{"arch": "vit", "model": "masked image model", "image_size": 64, "mask_ratio": 0.6, "loss": "l1", "hidden_act": "quick_gelu", "conv_stem": true, "positions": "rope", "optimizer": "adamw", "eps": 1e-10, "warmup_steps": 400}
Rows from block 7 of a small masked image model, named by matrix and row number. Rows with one number belong to one neuron. Each number is 500 + 25 x the weight over its row's rms, rounded and kept within 0 to 999. All counts start at 0. Numbers have three digits each.
After each neuron's rows are labels from the 100 images, of 14848, where the neuron reaches its highest value: "strongest on" is what is common among them; "colour at peak" is the nearest of a few named colours to the mean colour under the peak. Only what is clearly more common there than usual is listed. The data: photos of plants, animals and fungi (iNaturalist). In brackets: how many of the 100.
# fc1: MLP up (model.blocks.7.mlp.fc1.weight, 640x160), inputs 80-159
# fc2: MLP down (model.blocks.7.mlp.fc2.weight, 160x640, transposed), outputs 80-159

fc1.366:484491497464507501558496523470521530511501510507512467480552462529478543514495459489448501502501484472545561557486491537577482462522494483476519497485535514519507469486552496451514491475509512497524547484518468465498500524474507509519491500
fc2.366:495453500470504514518536520503513496536503512487521542502504509517508477507520492526478413498544504479519525522447510535497472481496530517500510507543490506495488513479508497531497553481496494467440488527505500478465475508493503510510525489
strongest on: order Passeriformes (51)
colour at peak: white (29)

fc1.281:490472498484499545463541486544460514487524520490514490534528537515520532468508482488518505559506496513465475479500507478487509493504431479477504500498548516468516545447508537495481490502547496482473535477512497522470469521476522492495501495
fc2.281:471551529522522453531493552442520510481492512508505568509520478502499472499483483527482562549484526489488495476551469518473469546550527499457521478483527462519473536534485516500491498510512465474507515532479508475510494457563494513459515495
strongest on: phylum Tracheophyta (27); kingdom Plantae (27)
colour at peak: black (73)

fc1.474:501524494481535471541497518538481553477521530477498500527478504504496495519493513503453524495499488475498512508448522501498530472490478490498513512510489525521519533491516504479474489552525488525506481521464501472524504480501470502538548513
fc2.474:535569508520561521503485493444493508503537518488489493458502455559491475526499503507443472496486466528467446470535532529507478495541485486498535481485517479526475497508503499556479446508501524508499486522494525513456471473525524543530501514
strongest on: phylum Arthropoda (63); class Insecta (60)
colour at peak: red (47)

fc1.446:504548520491537513518473465501499510499444534432469514489504450464497496476508481523501515504508474488522447480488507466500485486480512496534516536527468478461532495487511502477483529490509505518513506470493474496486465546486511509511507479
fc2.446:565504495495503454502524470513472474488511531516477518499508512484491517503506516499490536470574490470515494528513508406491480484513516513526497503496485497506547464486509502516517506530497504535537491488538474561468494507509500549537490493
strongest on: class Insecta (79); phylum Arthropoda (79); order Lepidoptera (37)
colour at peak: green (26)

fc1.144:470535492537541521470471506527513530527498513465526490462555510550511466497513494516479482489504499520482511498463504510513507480515476513516525489541467472491500497438551553532492478528539495515516503527446524515543463518496527529498508497
fc2.144:503456522477524491511509530460521539519481502527487473487502524481492455469465487525506519527524538486492517481513486520475500496515473522485489482518519533498500510516463489492482513508527480476499507529509505494452517426533455454476501485
strongest on: class Mammalia (25)
colour at peak: black (84)

fc1.633:511524486515475509513545511534511480514541538492518492486496470461517472515525510528542433521501496524499465488516479483513471491491506494513513473484489493492499500494520475541529456472544518537506540506482528487470506526516561497461521474
fc2.633:533459526537531466489549534462521481458589491490444531514502500502554513498509505520484491506535478486504484525469541528496506509490528541510506489510519474511463521488498532532463497487512473516494495503533498463486487528479512461496509514
strongest on: phylum Chordata (94); class Aves (92); order Passeriformes (57)
colour at peak: cyan (35)

fc1.587:480501508484546519439506497467495508525491489469453494484492495480471553491488508528541508482489484420514488509516514502453512514471495482495508509517468499469511526485499496522479487519475483484522476556468512491516501457510517500498494522
fc2.587:515473493505469501536488521489499494548493523500471470475497513494496465492500465507485495479533483517503490506493530487501495496487545509538480502442511501486498441508492486504549483509502508539450495417523525537490483507542565487497492479
strongest on: phylum Arthropoda (78); class Insecta (71)
colour at peak: green (68)

fc1.537:515513486517475493479472541518472536454516486512511510534515532485516498502491521538475532522490497495535507561499520473490491492481477515493527511520462468501515515511530506494478496469549528480522498505474502475485489555507494460534505483
fc2.537:493484503489506553554527493463518512558470506510522464488523433510447529501495513493493492470509510470450483466496477497454488511488515511469491509474526509491472516509498498471596501495499512496502485472506495534510480501477530550469513519
strongest on: phylum Arthropoda (75); class Insecta (74)
colour at peak: pink (42)

fc1.250:553489518485478478494494508497511480550513520512519478524515496485510485484509476508485519476500495517462513472539522495475484471538491470491501455540466521496541495505480452490499493442492511473503491493503489501470490520498534504461518492
fc2.250:504497497500498581493500462496543548458456469524500507452501479478514524476542482492516520529500473502527484499557478477505497488462498552537508503510475531484525489481523493508487482503528526530511521505463494511563507448508500466486494500
strongest on: class Mammalia (25)
colour at peak: black (30)

fc1.232:498525512532484540499554454532503510473496511503493473521476508479531499482511523491469461489546498527491498543450542487504506482502508482503481481459513487492511479491501501524466482499536513501470511550475523462576501502514531472451531522
fc2.232:504460510510513499513443476509474509456534549505521589471499455498494524504504476511515475459510493508487489499506498475503461498482550493434467493502499505508526491512498503537528501461490510509520508469491507484460510483466497447460515495
strongest on: class Insecta (71); phylum Arthropoda (71); order Lepidoptera (32)
colour at peak: orange (28)

fc1.307:540527489512503495435504506466517505475435504516528526518467463510479495515526521529447486494512530516460533487508450476456484506494493461489498434485503495494506529494472537534499503500487504488519488447519482477496504531516550425491481489
fc2.307:533494508492500532537455494542461498475532487492513443471494557506508510497495490480493469491478481495533499453463520515525497507493513518544511504548499530508503530492512532453495486462494493519481471567477508528508480490450504545492516545
strongest on: order Passeriformes (54)
colour at peak: grey (78)

fc1.588:430525497452507476497536485532498513488493537526518527529465557488482503472507477513504507545537481516490477460460536478526519490515559545530510466537460486470490505514489514532510492479474514441536438505495507536506481494507513535497522448
fc2.588:544468502569505496458509502472511516499499526505502458442495483489505512498497459468487520468498531489487501500534453503474496517518483525517481526514501495493457506509503513491583462494501491519511518495558496529506494506443497502503512512
strongest on: phylum Arthropoda (74); class Insecta (73)
colour at peak: yellow (66)

fc1.328:521507536465557520518531508475492494479505521537513444498515497507466484492526471480456527516498503499499505460524514502510464485470510520528529479457456501522561467508541529528532522470464515529507512532490512529485446499488509506542542465
fc2.328:499513502482515461462522520492505491525526519510518507476503491485537533498503500494509566526480518457466498493490428481503521517502469518508490502544512459500454547503489500526489511518518486470505497512543510556497519524511462528526496481
strongest on: order Passeriformes (51)
colour at peak: white (91)

fc1.267:488520521460481508551479488528475529431486498494520534521497493499505487518496458495478487517468492523521483493520547489520554464516543436466515504492494524518508478481505502476484528491521498517459490473514458509474461527505508546502530471
fc2.267:482489494494483526482508495470492510513534505514536527464503474556444540508493479523489512498484509487472541492550467487514467525488542539514503516531503540510451501513491476503454498517493503460522520441522493464534501476514538517477487511
strongest on: class Insecta (70); phylum Arthropoda (70)
colour at peak: brown (51); red (29)

fc1.557:502521521476538547477475517489531521502530521487519483491541511522534528535552427531488535486517474485483544478510519570513499468504528466487506495498489514505432472485490526496489505491511482491470550476489502505498470488518494504509490486
fc2.557:515491541496527507488530524471530528505502504516515499480518501486492476471424482505500508544502529487501516512518521509479503530539497491474475459479502512488501523536468507488489495513523477495465506515494527487490516466541520480459534461
strongest on: class Mammalia (29)
colour at peak: black (86)

fc1.424:445512509519516524468497498529464507500544497463504515489486522541481509479531558492507502461527517490481521525492550506498511453509481481464467500492512534491488519482467507510508506487522540483500510491492501544500490525521530559486456526
fc2.424:542489509494511511538520504499493509524510525523492500491503423509516509502499418508497537510494490497508470519551438532467447536522521464522530521493495493526474504523497512548447461479483500521480516480471516511522517520474537483530492468
strongest on: phylum Arthropoda (83); class Insecta (81); order Diptera (28); family: Syrphidae (25)
colour at peak: yellow (48); orange (39)

fc1.180:507524500503501479524536470496527486505487475535468453539505512510487492484515506490475535495542452498509504496506527478478512509492526504506482469487452497551483495502489506470511507507480558547507541545484505495498459525506478518519489512
fc2.180:471447482453495554474477482497482487515506528504454457497495509521529505515511501488560491490516499495485493518543507473516486496464478513457512519490506506478417504492493493510576535477493528497502524512521442534465499504519511510504516490
strongest on: order Passeriformes (63)
colour at peak: pink (28)

fc1.514:525523517512504473470527521491499501472518508541497549514473538489563493546494474491504519477525482468541536478488497477491497530443493498541548474498496502472520426493513506486492491448547524502463506504490490548539515487511480461518526465
fc2.514:490548498523507499524516480424493491513526506471478509467518457555470510506486535511540509504464524521518471499487472535469498488547474469447472505532503455489472585480494494508534548496501504521531483506512516448492490557461478537498490506
strongest on: class Insecta (72); phylum Arthropoda (72); order Lepidoptera (31)
colour at peak: pink (32); purple (29)

fc1.258:554527513457519500546472489523477490433453529519489513522502526491471506510488515504536495469510458508529513503531507515511478462510493452495507533535474468534504456508535466542510524508491466542535520493461506506506483480498501532523496514
fc2.258:511468493491488517449495485457496508521491556510484465514478515512531488511495491475501423460504494521487495502486488512507457486509507534473473505499509511475512527490481503529511542528497509520510529483498465510473499473517490531556496508
strongest on: order Passeriformes (54)
colour at peak: grey (82)

fc1.465:524516522502508501528507480536494499480492511527516508469499477474402494482530497543469493481531519520490489470474482491512506519524524515541490489517505488497498521472519518507525547491506479488493488489475504457480485551541521483501516526
fc2.465:460518498461491475493489524477525484536484502491512508519503528514533486506507496516493507459562515539520530525538496530446477492508476492485518514538496524505480603486504493479534513511486530469500538536494523505509497525446475524524522527
strongest on: order Passeriformes (52)
colour at peak: white (43)

fc1.569:493493502503459461479539524476529492504514534506490477473506508521514510496485526486473527517521512542449523536534525506520489514520512505562474486467479533508446515500488524523491496485532539474480591520491513522506485555555509510502547453
fc2.569:505521485479454503443482463487486500468496515500494475470492492510545479508501545504493475555501485519473510455518492470503513490490507508473475507491505496493461426514488493475526491485506516530481536538465491503489491438545471522505468529
strongest on: order Passeriformes (54)
colour at peak: brown (53)

fc1.598:517510508535505566492495498496479514478506495515557526519519469555504512523508484504486525556508510493508443472528507472519512493539512506511516509525480548470480493507508491492470493479522521494500494519492501475522514540520531480532516528
fc2.598:499518503577502465510488507520498509565509508504539489498493480526498519489479495493495535478468490507492478492513470492486516496508535514492455495510551504473487493509458497491522513495501490506497457507484500498516507506514456527531486526
strongest on: order Passeriformes (50)
colour at peak: grey (83)

fc1.607:489554481490506460521534508491472478479492526466542495495531481478522526482529498512507492487534426459461455436515526511498498458461503494491491468510485484490479477469512498488526533515493516442466463503519494529501449511468486531513509523
fc2.607:474544497467510495504517488531453497473502545501522515550486505524519502504505559458533480481450483489496541538511528496478545499525501447528523507492509489491517491497495491507489515540514484469502511475462504491518500483519460539497475540
strongest on: class Insecta (71); phylum Arthropoda (71); order Lepidoptera (34)
colour at peak: green (57)

fc1.78:468518524512502499544525508519495521496483504519493482524478494512468513537503466480494486518563501483471497477480519530518474517554480543501496493519466505493516473525510494491467505537505492440493478521499475504509483524543464558537563519
fc2.78:431496489469489558492509505472501496528463477476495451521498521472521486509498507498527533534509509497504502501470560556540475499527491478499493519420499527494489535498503486512500544489491518487429527552534482520526503487524536554468533448
strongest on: phylum Chordata (96); class Aves (95); order Passeriformes (80)
colour at peak: cyan (33)

fc1.165:476526479498493474526482483497457525491503536528497512523500504517488519463538504526496499512486490469433435468499534478503488472511507457521470510497491509461547525506506505487454494558522486488488545472504512497525447523459474536506504517
fc2.165:515476522488523519453550552503561490505499509493558506493497497528536490496494511507480475509512537511558527459489502512474433523532535519488509458512497490512466508503504527515507465441512475486497465528479487476466514461472509487487494540
strongest on: phylum Arthropoda (64); class Insecta (63); order Lepidoptera (38)
colour at peak: black (47)

fc1.530:470520497495505541529511476478515495511462536499522488495516484479468492481474519522527512496476542501463504492445511499473523477526507506505501460510499478465440524463484457495489551488514511476505520521495528493531468523512522504491499505
fc2.530:526520472516473500497484480474475482490521522504518442493489520527511523531497531503532524525475483524508503503543516494545512479461457486492509520451506563500534548498508468521458447498477514513503500442518509505513494494544523465533500516
strongest on: phylum Arthropoda (89); class Insecta (83)
colour at peak: green (57)

fc1.289:477470516482507483469545529525486514466533508509518500537522469490459491490510464485477485560478507525516478472473486498475543507526532527504495482491519487539472482488494548500497510484487477500474528473483500472502481500459525534484531497
fc2.289:486498498508489461521480493490470498499499561503486550476487543507478514514511496505566486486484494487487509482510490464516526474512493468481493504515484578471494460494497486510470515515513488505518468496489496526505490545565453464506494492
strongest on: order Passeriformes (51)
colour at peak: white (93)

fc1.551:537456502508508512470509493516498481466531514510511474487546470513546483475492473527533502518518499467496465496525506537511496510487526493510540510503508509511521492493501460537502510535506535500475509493529508502580509501534511511524543483
fc2.551:481550500489506516522519504546504507498515487521536450492471528483504514515500522458480500490498515503529519477436507488514539483494520500476497490460505494496499518509493489501470532457479493539482521429495512472498515495487461512473466583
strongest on: order Passeriformes (51)
colour at peak: grey (78)

fc1.550:476493491524511558536497506509500537435460522477505526519474480508488458483472504502521465475501482500494453509438503488479478486504517479521532510507518475476511491509497481548495542516488495478495480500506516465482510470501530503483500483
fc2.550:532444488516467479475452467473463463494515481500488523515500528500496494525514526499492490554495482494515500502549529469487501528525494505459505508518506514501546494489496508467497468465495481525481527495502473559536481480549465519509492487
strongest on: phylum Arthropoda (69); class Insecta (67); order Lepidoptera (31)
colour at peak: brown (66)

fc1.333:517523511473518473514491512481486489503493498501526478496539505492498500512490479504473498481518478457513481525482502527459489512499509454492526446479469480529506505479514514505534487563498481509527520508478568476463477513500514521489508479
fc2.333:491486500491510484556502545500529519527492534490511493513517473517499499482509526528527528499526501488490492510482481525488469518462479522526515507499474526472468514485503485494478485545528515452484482481475498486572526513532529459477546507
strongest on: class Mammalia (27)
colour at peak: black (91)

fc1.294:505521509550486519521524505490534514475533512500508487482540465501549530526507504535482506580501528539517506464497488479486487494509516532515514512533442432502501460497500511501488502462517490487476555520509489512496488490501524489492515482
fc2.294:519498511482448531516512516488481468453498523513515512464500518508492473514512459489517483498531450500537466467502517454528527497518520453502482510537482469497513469493501504491541516504490511493449489490503495536466483500528499472492515532
strongest on: phylum Chordata (92); class Aves (91); order Passeriformes (69)
colour at peak: cyan (47)

fc1.387:502558507508490511539545499493485492538512530522493476516494564495499518525492492505514488519542499456485470510490498480513515511497477504553509481486491490477443506487520479534494512547500510446486499515508516493532529527511488543504562434
fc2.387:485547499470513544519480526555523499542487528512531518490506493529453511506504456534514489453534519498483513497504495511469511528487496541504509481501507530500528547493508510501518513433502483498488471469497519473532500546482465425475507495
strongest on: class Aves (96); phylum Chordata (96); order Passeriformes (51)
colour at peak: cyan (32)

fc1.162:493547503487496491539512466521515524470459492498547535523469511506518521488525505545509454495500481470427493531543517494474516457490483472513478501524493521459512504496507482486520479528523561494533533522454518539516473516537473512491501494
fc2.162:491468513518503493504535537520522496537515533507562473516500500520509488511506487485520503509509547497502531444518505505528466547506482489515483500480503517496506477508506518510519452479507496451562504494520489509470533491487499477484466457
strongest on: class Insecta (81); phylum Arthropoda (81)
colour at peak: orange (37); yellow (26)

fc1.171:527491482464499466491545479534462515481482485494491489503513491502501507459526531534487489497493470486487483474503515496411480474473470443545502517501492502490501492537509511470495539572509530456487543484500517502503468520513507520476520518
fc2.171:504540528510516538486529519542539500520510478498500528510495481504536503492510530533503495471484550509460520462449547481484477511500465486544501482458486513493531499498494517506519499539496489450527484481474445486519518489462493505472534497
strongest on: class Insecta (74); phylum Arthropoda (74)
colour at peak: brown (55)

fc1.138:460552539448542519551484498523491510518496481490491484514497472505483543463511494533497447551540509522566444503552484528479534504481479501503514467515479505501510532463499501498497520501473469466513499508524528475494531486511512485520543491
fc2.138:521533482465505549457520488498526514519488517518504552423520493490529494506507521518508540454499507501447507485524503457527483503471522515484485482507506473492471528506505489496487470479512545499468488543477487537522508523490458441501457467
strongest on: class Aves (88); order Passeriformes (69)
colour at peak: pink (26)

fc1.163:487496469481480511502499489477499531465496487464513485492510498509495533488502494525534471477473558461479473530575493521446498516484542517538482530521495454523476483511488502530468510485508546481506521502542460530510474504500457519464492528
fc2.163:429501499503489492475549506493521501571507485492476534517486471497512523480504487472506535524514484470527558456451466494489468507495503523478498489476520542460507499488496498471519491492507495504507444499480497469487541466487489498503507458
strongest on: phylum Arthropoda (77); class Insecta (73)
colour at peak: green (52)