Weights of a small masked image model.
Model: patch size [8, 8], width 160.
Training: adamw at rate 0.0013, 13500 steps, batches of 256.
Data: 38949 training examples, 88.7 epochs.
Rows from block 6, named by matrix and row number. Rows with one number belong to one attention dimension. Each number is 500 + 25 x the weight over its row's rms, rounded and kept within 0 to 999. All counts start at 0. Numbers have three digits each. After the name is the row's rms in percent of the matrix's.
# v: attention query, key and value (stacked) (model.blocks.6.attn.qkv.weight, 384x160, the v third), inputs 0-159
# proj: attention output (model.blocks.6.attn.proj.weight, 160x128, transposed), outputs 0-159
v.31 103:515493487488508502496526494497502509490524484512533502506508505455461498487527516507558496465470483498494528504465494476508478489529473515455472459508521505432517527512500479490480502542511494460466424491539519499492478503515463488474483522501536476498548487499515471506487456525504524540492470458515521514487543528481530518458518449464469472519462492481495504502509513531483524471504491459492492508487540517496484529472503497493510538470509520469490516493458455567484527510464514
v.32 099:530537512497504566508516518484526514502509507473517517459514510450511515507505512530526483508513521514483520497502508492494503418544501534504475535503482471495486529546536490496517484511508550454511464497468482485472522484487504482482490486545464524479501492539552548513476486540455495511525479505522500513501495490509499503508524516543480501471505508506548533457499506466499514513518512541542474512517485496486496451516571475518513506478542541496541497486498451485494532501509479
v.33 102:448482495472489473487495505520496472530500519484502510471515505497503480504502502484443503500546484497528536494510513506491519465483476500529479521477517516492464529512502509463496522550475497457499532489493473513514558502523497508513558530502507536506496538511502477535489448477508444505469595463515519519514469503489521497499463484506485460476523501497523473528515474491532493577490507535477480522539470504530459498485503518472512526492479499503482470511496523505488553472471516
v.34 110:475516480509506517492502479451502491508508534499501513486491518470471514525536459472519484509525493509502536498492470485530487480463477524505518493445516500478513514507529509484513543496454460476536532553519451482546477513526501507549529501491486528535503533517497565506519494540495527486509519491487544500478476509505543520456472535516496529500459512509492544512474525457477483523489540485475469477514520515482448564479511489485478464454486460479513472500491480513478491511499511
v.35 090:495559508506558540504453489487477478514469485495518514495510484501468511506487513532486490506521501489479438479518530480512529421487468509482437531482480508506486485501481526504501482488511502512526499486466498510532525468459524488505512474441472557518472517478503510486534581515459508497537528490523542472489489459477490482464480496487498511484525505511510492470508503484464539499516499474488470461528473494489498488499501492526458487476501495540472503480516497458520474475504467
v.36 119:481498550512481465521501524463494508500526469478488476522499524449527520498484468481488521522473442510531539499533507487561485488533506471518481524459526515486527494498486512477501527497504489470519513556473509465538504502539529484483448497478543456480525468528493528490459520501496491518503478501485496521492521454519480485498457513529502484508499495464504523558508538484503494535523503484483496488445527494502490546479491507465553522447512524526498475476497500508510518519470544
v.37 101:456540469493536507513481491469490512525506512490518512511486538495491511493529517505473510517500509454483495436484492495462508489445510442515482545529480527513526561464477513485511480477503484484528485492473467485521531516460444485501493539509481533527473446527465491467511504527518498497540486489479447491468496500484486501471512531480509516458419502532491484503490505526539547456485489476505518515491500501514490483492494490501494500494465497484521520441497485469515481507465491
v.38 100:493482512465507494488500554488521517472500502526505500505480533493534503456523458519505548493508497493513536510537530534485512503542476502496532478532556540510522495522510480500491486471488525467510497468471583510493537532516478489493445448499473546548488488487495461482465474495554470498499471500518508543515509506497528493515489480497497473494509477456523510536525463493466486514474489519480536505475518520475513457498494492462568498502505528486502484462490499467485530508506499
v.39 099:537531455510529445499465549494522478518497526493500502504514479439497507480493480487474515498488519516512455487465492493500504493511482503481525528515482497422474494505494527472486492463499506501508523523501547500476478481486494520509442491514500503505518507537523525499538534468513517526476423509476459515528449484475490470506483458485501527461478492500500494481499512478510498481466431554468506527491471485482512510494505537462524521506528492470508509500511467445473500498530523
v.40 103:511533514485545511487522479473508517508476491489494467452532486514502505506523513499472498520509546501501494499507529475518510463507506537553507532514465525517466547493497471496479486524509492529511534485503471465514532541504497522499544507436514514506525547520517513520518554507505493491515528504501496451476466486511470433562548522490499496484535525532550491466487491478523464498498513507532457479522474488500475516513498559532474482508479484539496485524529524467485488510532490
v.41 097:511495505504506474530512470526510529542520480510492509472527513480488523512524486489530488507508552500490535497521510497503526476518476529512464547484487508509488504519486503463485516482488551489506502497484509451490481458570478526506546503520481560496515506503548486538495548472491480530506488493546510454530483459494516480499442519537533494545518522520517529460523498471541466533493495522521502518512507541477456512503483516490486540504474498487486457534545482475507542528484518
v.42 106:478453494541504492477538509507512477522484502548550470558524545485489505492514515480457481479475487485496466511529550489529531557503495449500475503478517522509485484485498459494484496516499508509500545500514505509510482509497513477501538536466523466526536475486494540513464507460512525507503545481493482482496539498488501527530504535505479530516510483505484531490478482489528459534507510490538481516514570498521522530436480476502493460464494503458489468500543493523481487468516487
v.43 104:491518476508503479509443547538505494493460498486504480497457512466477464523516456502489504472484494508474534473508502494498490564500474537515469541478519467542520453468536482473507479528462515515461568569505533504543464484554528478501490499532509495514543519520507525499488514543562476514535487451482531533492465502500505492479463477495503510520476493486512535522501524486504501529539508517490503489486485526494482502485511509468501540515504512501500502483527480510495492529494509
v.44 100:478498484500503506528496470473497516507486528490513468467457518513517463473535525465515490481475486541510526549461468541490500490546473495509520465496501499483499533498495539481489483504463491465519459492497508512467506425503524476484490512469476510511518533534485523535522479505489532485511482535490494512528561510505523495523446488521500486465507476504560445521527494521480490515480480519523529501506542474482511515457525479489488488549489509557500518546488536513513541488526519
v.45 116:477542489545510523502506487477490526514503448491490492523516562508503480497484491506461492514499498508516482500503470478525496490511548511536475483475494521496492502500473504479501529480460488528509510494499512520501525441481516510472472496483540491487466484487505543542432510501456547498489517510480547516517544516531501500514489535511502537475467494488481520505524517469520487482479495457498514476424526466502481502475499537484515467419466496502494421464492485511494510500490489
v.46 099:531494503463476501491485516555480496528478514519535454505514490450509486486518515552495485492463516482464495497517494501538509543475547531468500483496520500490488517459490487453534517516506492512525472476559440525525494521501507491486502536493489533479505481516524478459465510470532488517477541479496480481461493496505525512446499447517504515521520482485468517479442493524539478550518511469496439499517521484529490500483525498488487507515486496500517465511495473449507513451481483
v.47 081:468496503533541515516520499531505504495516507516521475504477510535464518547487436513511490526534488518486556501497473515499519526494535467503514502493477502449484511512485513514521507539479435517500534476483486516497488509441518498443444500510497536493471511474490512479518527459498464484516491472498556475514471482481500517498440486526510517496492489501475529486520455525499482512513485467487503519503434523461469510455512483480513512467457510499473485495496543515488547464502516
v.48 089:501513493508485478501492500512521520522501508529515491449521478556463500515533451511474505528512480517490561511515490493512483483466502538533511490490502523471512562530484480518475512554486497490488493481496545480518474501488525523473524568467531507476514523501481507500472492510480425509510494512544505476512487521449488496522483462508522486469509504464491481466552462506526470502531469505461465488513460468526510467494527525534469546514519466471481510513474519497506502472501477
v.49 114:491466495511475504452532489510502502504507494518501469530566446505486484524513490520488505496525489536508475502540548504545496503537502508435513476513523493506518451503485437516548480511550507497521526516497424456504502537526506501491501466487499499478498498500473460509506548471520519489520539498496468485445549513511510509491502504494532520536527544481484524507536493485515516494512523485519465537516507545507497494503447521536498497483486521493444502482505495476518477499492513
v.50 101:486489466511463552497508489496532477456488450509481496532509487515536508506496500531492513488503458526482436486519525479460478514523480498476452530567489490493509433498486459539504488489508525519528553511491519524510512509505533501519448484461478543512514462476455501481492544493525504530493511460480491507477500489510430498521519512480544487512497509552505502488459501489523497497519511479494529506502494494475496473518473484457507505473495451508512485465497520495494448483481501
proj.31 103:475481532503513486489516526490498493513506502493435541524454454520474526516507480511496482511511473513519491495530520540506511484484530523555502505489499522535490478508567477565537512445518500521518522497464489520459526547515541492493459459557497515526504540524463481532492534508491471504526538501510512527542508514507463461465516470525531518480492519481468496495475494508524485497489503495500534514533454502492502510544495464498492534515498477533503449483541510506507511508500494
proj.32 102:456453506543509430509475473482516498460485497484490493527504467534456494481473500486478491491493512496489471466513482470503500532471468458483478494515462510555511502443507497502514494463528516509502501512521445490538485527502499487465544482467504482505509501476458495468476507479486548518436525511501512518512503486501484523502523533452501485491488481504469460518522513526498508464470511442515525498469486507496500531478463515507470505516533478517460505481530494527468462528448511
proj.33 112:537504465472504485480480478491528509503485499473528519510468496497505485457504514544510469482502517487512458544483528470522509513539486487501499491545445496498491495450476468488513516435533520544527496513494516469509506515475497512495498461484490500508491532490494519460551515528469530514486456547511513476532505489503492495470510508527529504510466431484442505469488536486454553476498515481504503492486538500498521537501508461525517464474482501531501545513532527474467488486464517
proj.34 105:513496488474482448465533486518515501472505487530499499507548435504491474489487534507518486490487503473490469505502515545467462508529521458488489494573517504548502476471483485483537478486548497542488523468470571483472515503526497502479507479573516476492484481464556474491533510508499484505464462488484456517527543496489491458498526482506540488507515498516491489487530472532497518481501494520535506512513495488510523458539484476504535529531499509509494502472502522470470482485501502
proj.35 077:554472454491453478465512473511493469473517469513516491490525506498477450511450508480532530491481484484457534506480468502491473528547499501483522483540566506488546468506500488468490497533499468511483501507510525485529460529560486455493475510577504468479497481469537492482501459487500494493458455509470503501516513519488481478509496487491522494550540496510512534531510491489484509498511513466526519506515527488498497477473483508471520531491523468484492491546460476508495457501500502
proj.36 122:510495500460527511503518492502514521504485492478464492530468454490505495475521518513478457484497516484477474511498526509456489498423499501507501501560488500517492499484482521471454505476539521464506511464527507535457499511487472511476516524524490515495482573486465456531525504493494528498524493510496471514495508494503475479451522462515503551479473496537482499434471471533496528471487496495528551501530453487505494505533528485509449515547468489480519484495538522524487510481536522
proj.37 092:513465510482460482468491527530496486467491441490478498525549503518471468516466484493525516484480482499493514543509483485526489522562495538491517467503560481486509452509503445485493493515460493526463509497527493503513486546552491489454486497512503465485466491479518515528502482508491508489445509529493515533554510519492520494529453504490507503584540525496547518500508486471472471501505531470524509482522496495500497488472489495490548524530542501501493486539489472521496485482513503
proj.38 093:495510531546530442537516436512504519525505525479446481505511488484465515479516481515470476504509485506517490448541503428503523502473523481494512517495453489495489510488505537509487577494518514493520479524510434519498457493463503512491556513465520504478511548522458517524509527476451528497510468466493524493460502497497521505478490507496509517502498518490458490450512501525528511519467494482488506487479486503485491506540525494519447483470469488504493504529515534522510488467484501
proj.39 123:476500536532486497504527482502484496550495459473532480501519492530493482494500489525512509492502549485519504512480512498512488493481506552495507509472494496544500530497463457459495508508501494478535468481485467479499501462469491502511599485427477500496476514484469494554455506499511480483535484500507506484485494508503538497535490530483479482529514554528515501522499477490476461519498512473537519497495533491498504514514482457504477462430496486530424526516504509527521481496529519
proj.40 095:526482467507448482486474501508509488479478464506551500507575508476506463493490496456521496503459500476502506486450455479517488548508465437456493478490513478461514509495427480460454493557479489495492498499495546485508491486538477495506509521501486468505457467440523501438502464511523503497451439495497497526499510519491525511511478507495480465513488460500483493522516487482478516493483520521505513490501521491497492495478512480482535495499515508489499530500468498448492494510493523
proj.41 105:531495490498515453483482491499502492495484501505523519527475487506547469474509540539489490474484513478514470510478530520478494522486457496468512460549452495522513529475481505481513490482522513502568508481512561489495524468447489492483547466467506494530490509472463498476530487536488523506470517533517495487498496486494506548460490462497475476465483453500457457516512512522461522481513497505517493481500511489482507512536511488526514471516501483523478581467507522507486490483442543
proj.42 119:544483463441512469521518488525484501501502464504496510489476468481489512507520508525573525522506461516496524561471500508471493465504485500495524478517510490455514500533515543484509473519506485497471510497499571509492543484496498510506469506552497521476501537503534491480515501528528480517493423504495498499530488501507517468463518428537518455487460465527501540513473483554496527495516478514511509496502497489517511513492547486488518544488473476488513509483500510456500467490500523
proj.43 094:474505521515465524517554445473496510548517519490503515524491450507519489490517538517519480499497520477523470517499490518494479507487547529496555494529459493520487501502469513552512545477517506454559469448473524497459517469461494515504528495474526495487515504471514461541517522491486502497485488520493454473507526488500517511469479477509534500481518491505446486432533482516516510506488487516529480517487540483506522494531501455518493485502479497509458528498512511435509526467517513
proj.44 105:496484501551517460471482493498508514532492477526534486523543487543469503478473499501464488509499513494481469441538542477522501485477522522498529518501525490496493478466503451521529503474543513508516508511503491516516481546484503521566534431467520482476483486510498512476472525493542496515485531477520504467484499490491479520463578491496498514552490552491473510525477511486512502531516507479500488514458480502501530482534450518511497491450494491471491498509507488463468452522495486
proj.45 126:512435523497500464523535497495504502446498474487490494508523461487511502513499483487548511489498507503507506535481528510461485510476495509463497468543536484483523480491487515478474441509551490495475508501495503530537509538527488493500546507546470519494509530513476482496532481538517525512492475527482429512529513504503473469494512457490513484546500506558480509486495479534498509520523510515498526504573489499507488500526523495484466547572538494471524517477491499447494484496485518
proj.46 096:468501492482530548452504481501506494510499506474502550491467479534520513506502483524516483507517526519530498603491487509499502477545473489489481501482502538496500476516529507495506472477467498520439510490486538488496531489467517485537471497564512529502500512480473491505547499525479467494487468512499529502583477496514511474511502536508491486497485453534501520494502500533439508472521485482480527486501527497497517518485484453492519488488493538518486541494495529572505480492485502
proj.47 060:479487524525487510527510513462513500510494498509526527498519536457527464476489539511553490482472499465495492534520551522440453492524500584463470525560512496489501503480477514530487453501505509451507439493516521476467530511505491508548508493552466485499491498505522486551503491499517498511493508497472486494504522481488503487496521461507502483493528526487491445493485524473485509521528498512521529508502479485508510469530510467516471501540513459529519529442519488476474514469506505
proj.48 087:481508492482490573530458498510524509516478501451544545512519536479538495464485503512513461491496532486521460502484544485522506517548486538481455521501457493493486470455479520504477509473483517466528469508509484490498490511504511511551534464439449501485504527469484534471540519512541541493513472506497503522462516492497501519512447511480519493495497458501465482525512544509454502492488508537495522493466503496500518511513494486524528487510496472545505495502523520440503519488524513
proj.49 125:561526489432504518529487518513495504506493513504490504470474524507508524524525525499516504511511462520505527534490451507472507471467493444520496488512500518483502498520537564488445498520474492514470518502508564534471509449508487501485463555542534530533505485485522496463521483499492499486518459491517494513505466506498529491497487510516473493454496477502514529479434494528474487497496469524474495484508505502504482511459539523498537494545505514471555486517490510546515492501549505
proj.50 101:493532545450516519545502547516482501528510491500471505486467503468499499532503491483539529511515467511482531520488486475486506490503488503507514503483530504475507540549528576508495501525500493475450481498536473524512472476535500495479491574523530511515521520524547502507485475458518498483503493522484483495519468500502522494495462496487466508471498513438548495493486497531514485509524489467498509501472458503499480518429511533488484540476501494472500501545525484535515569512517519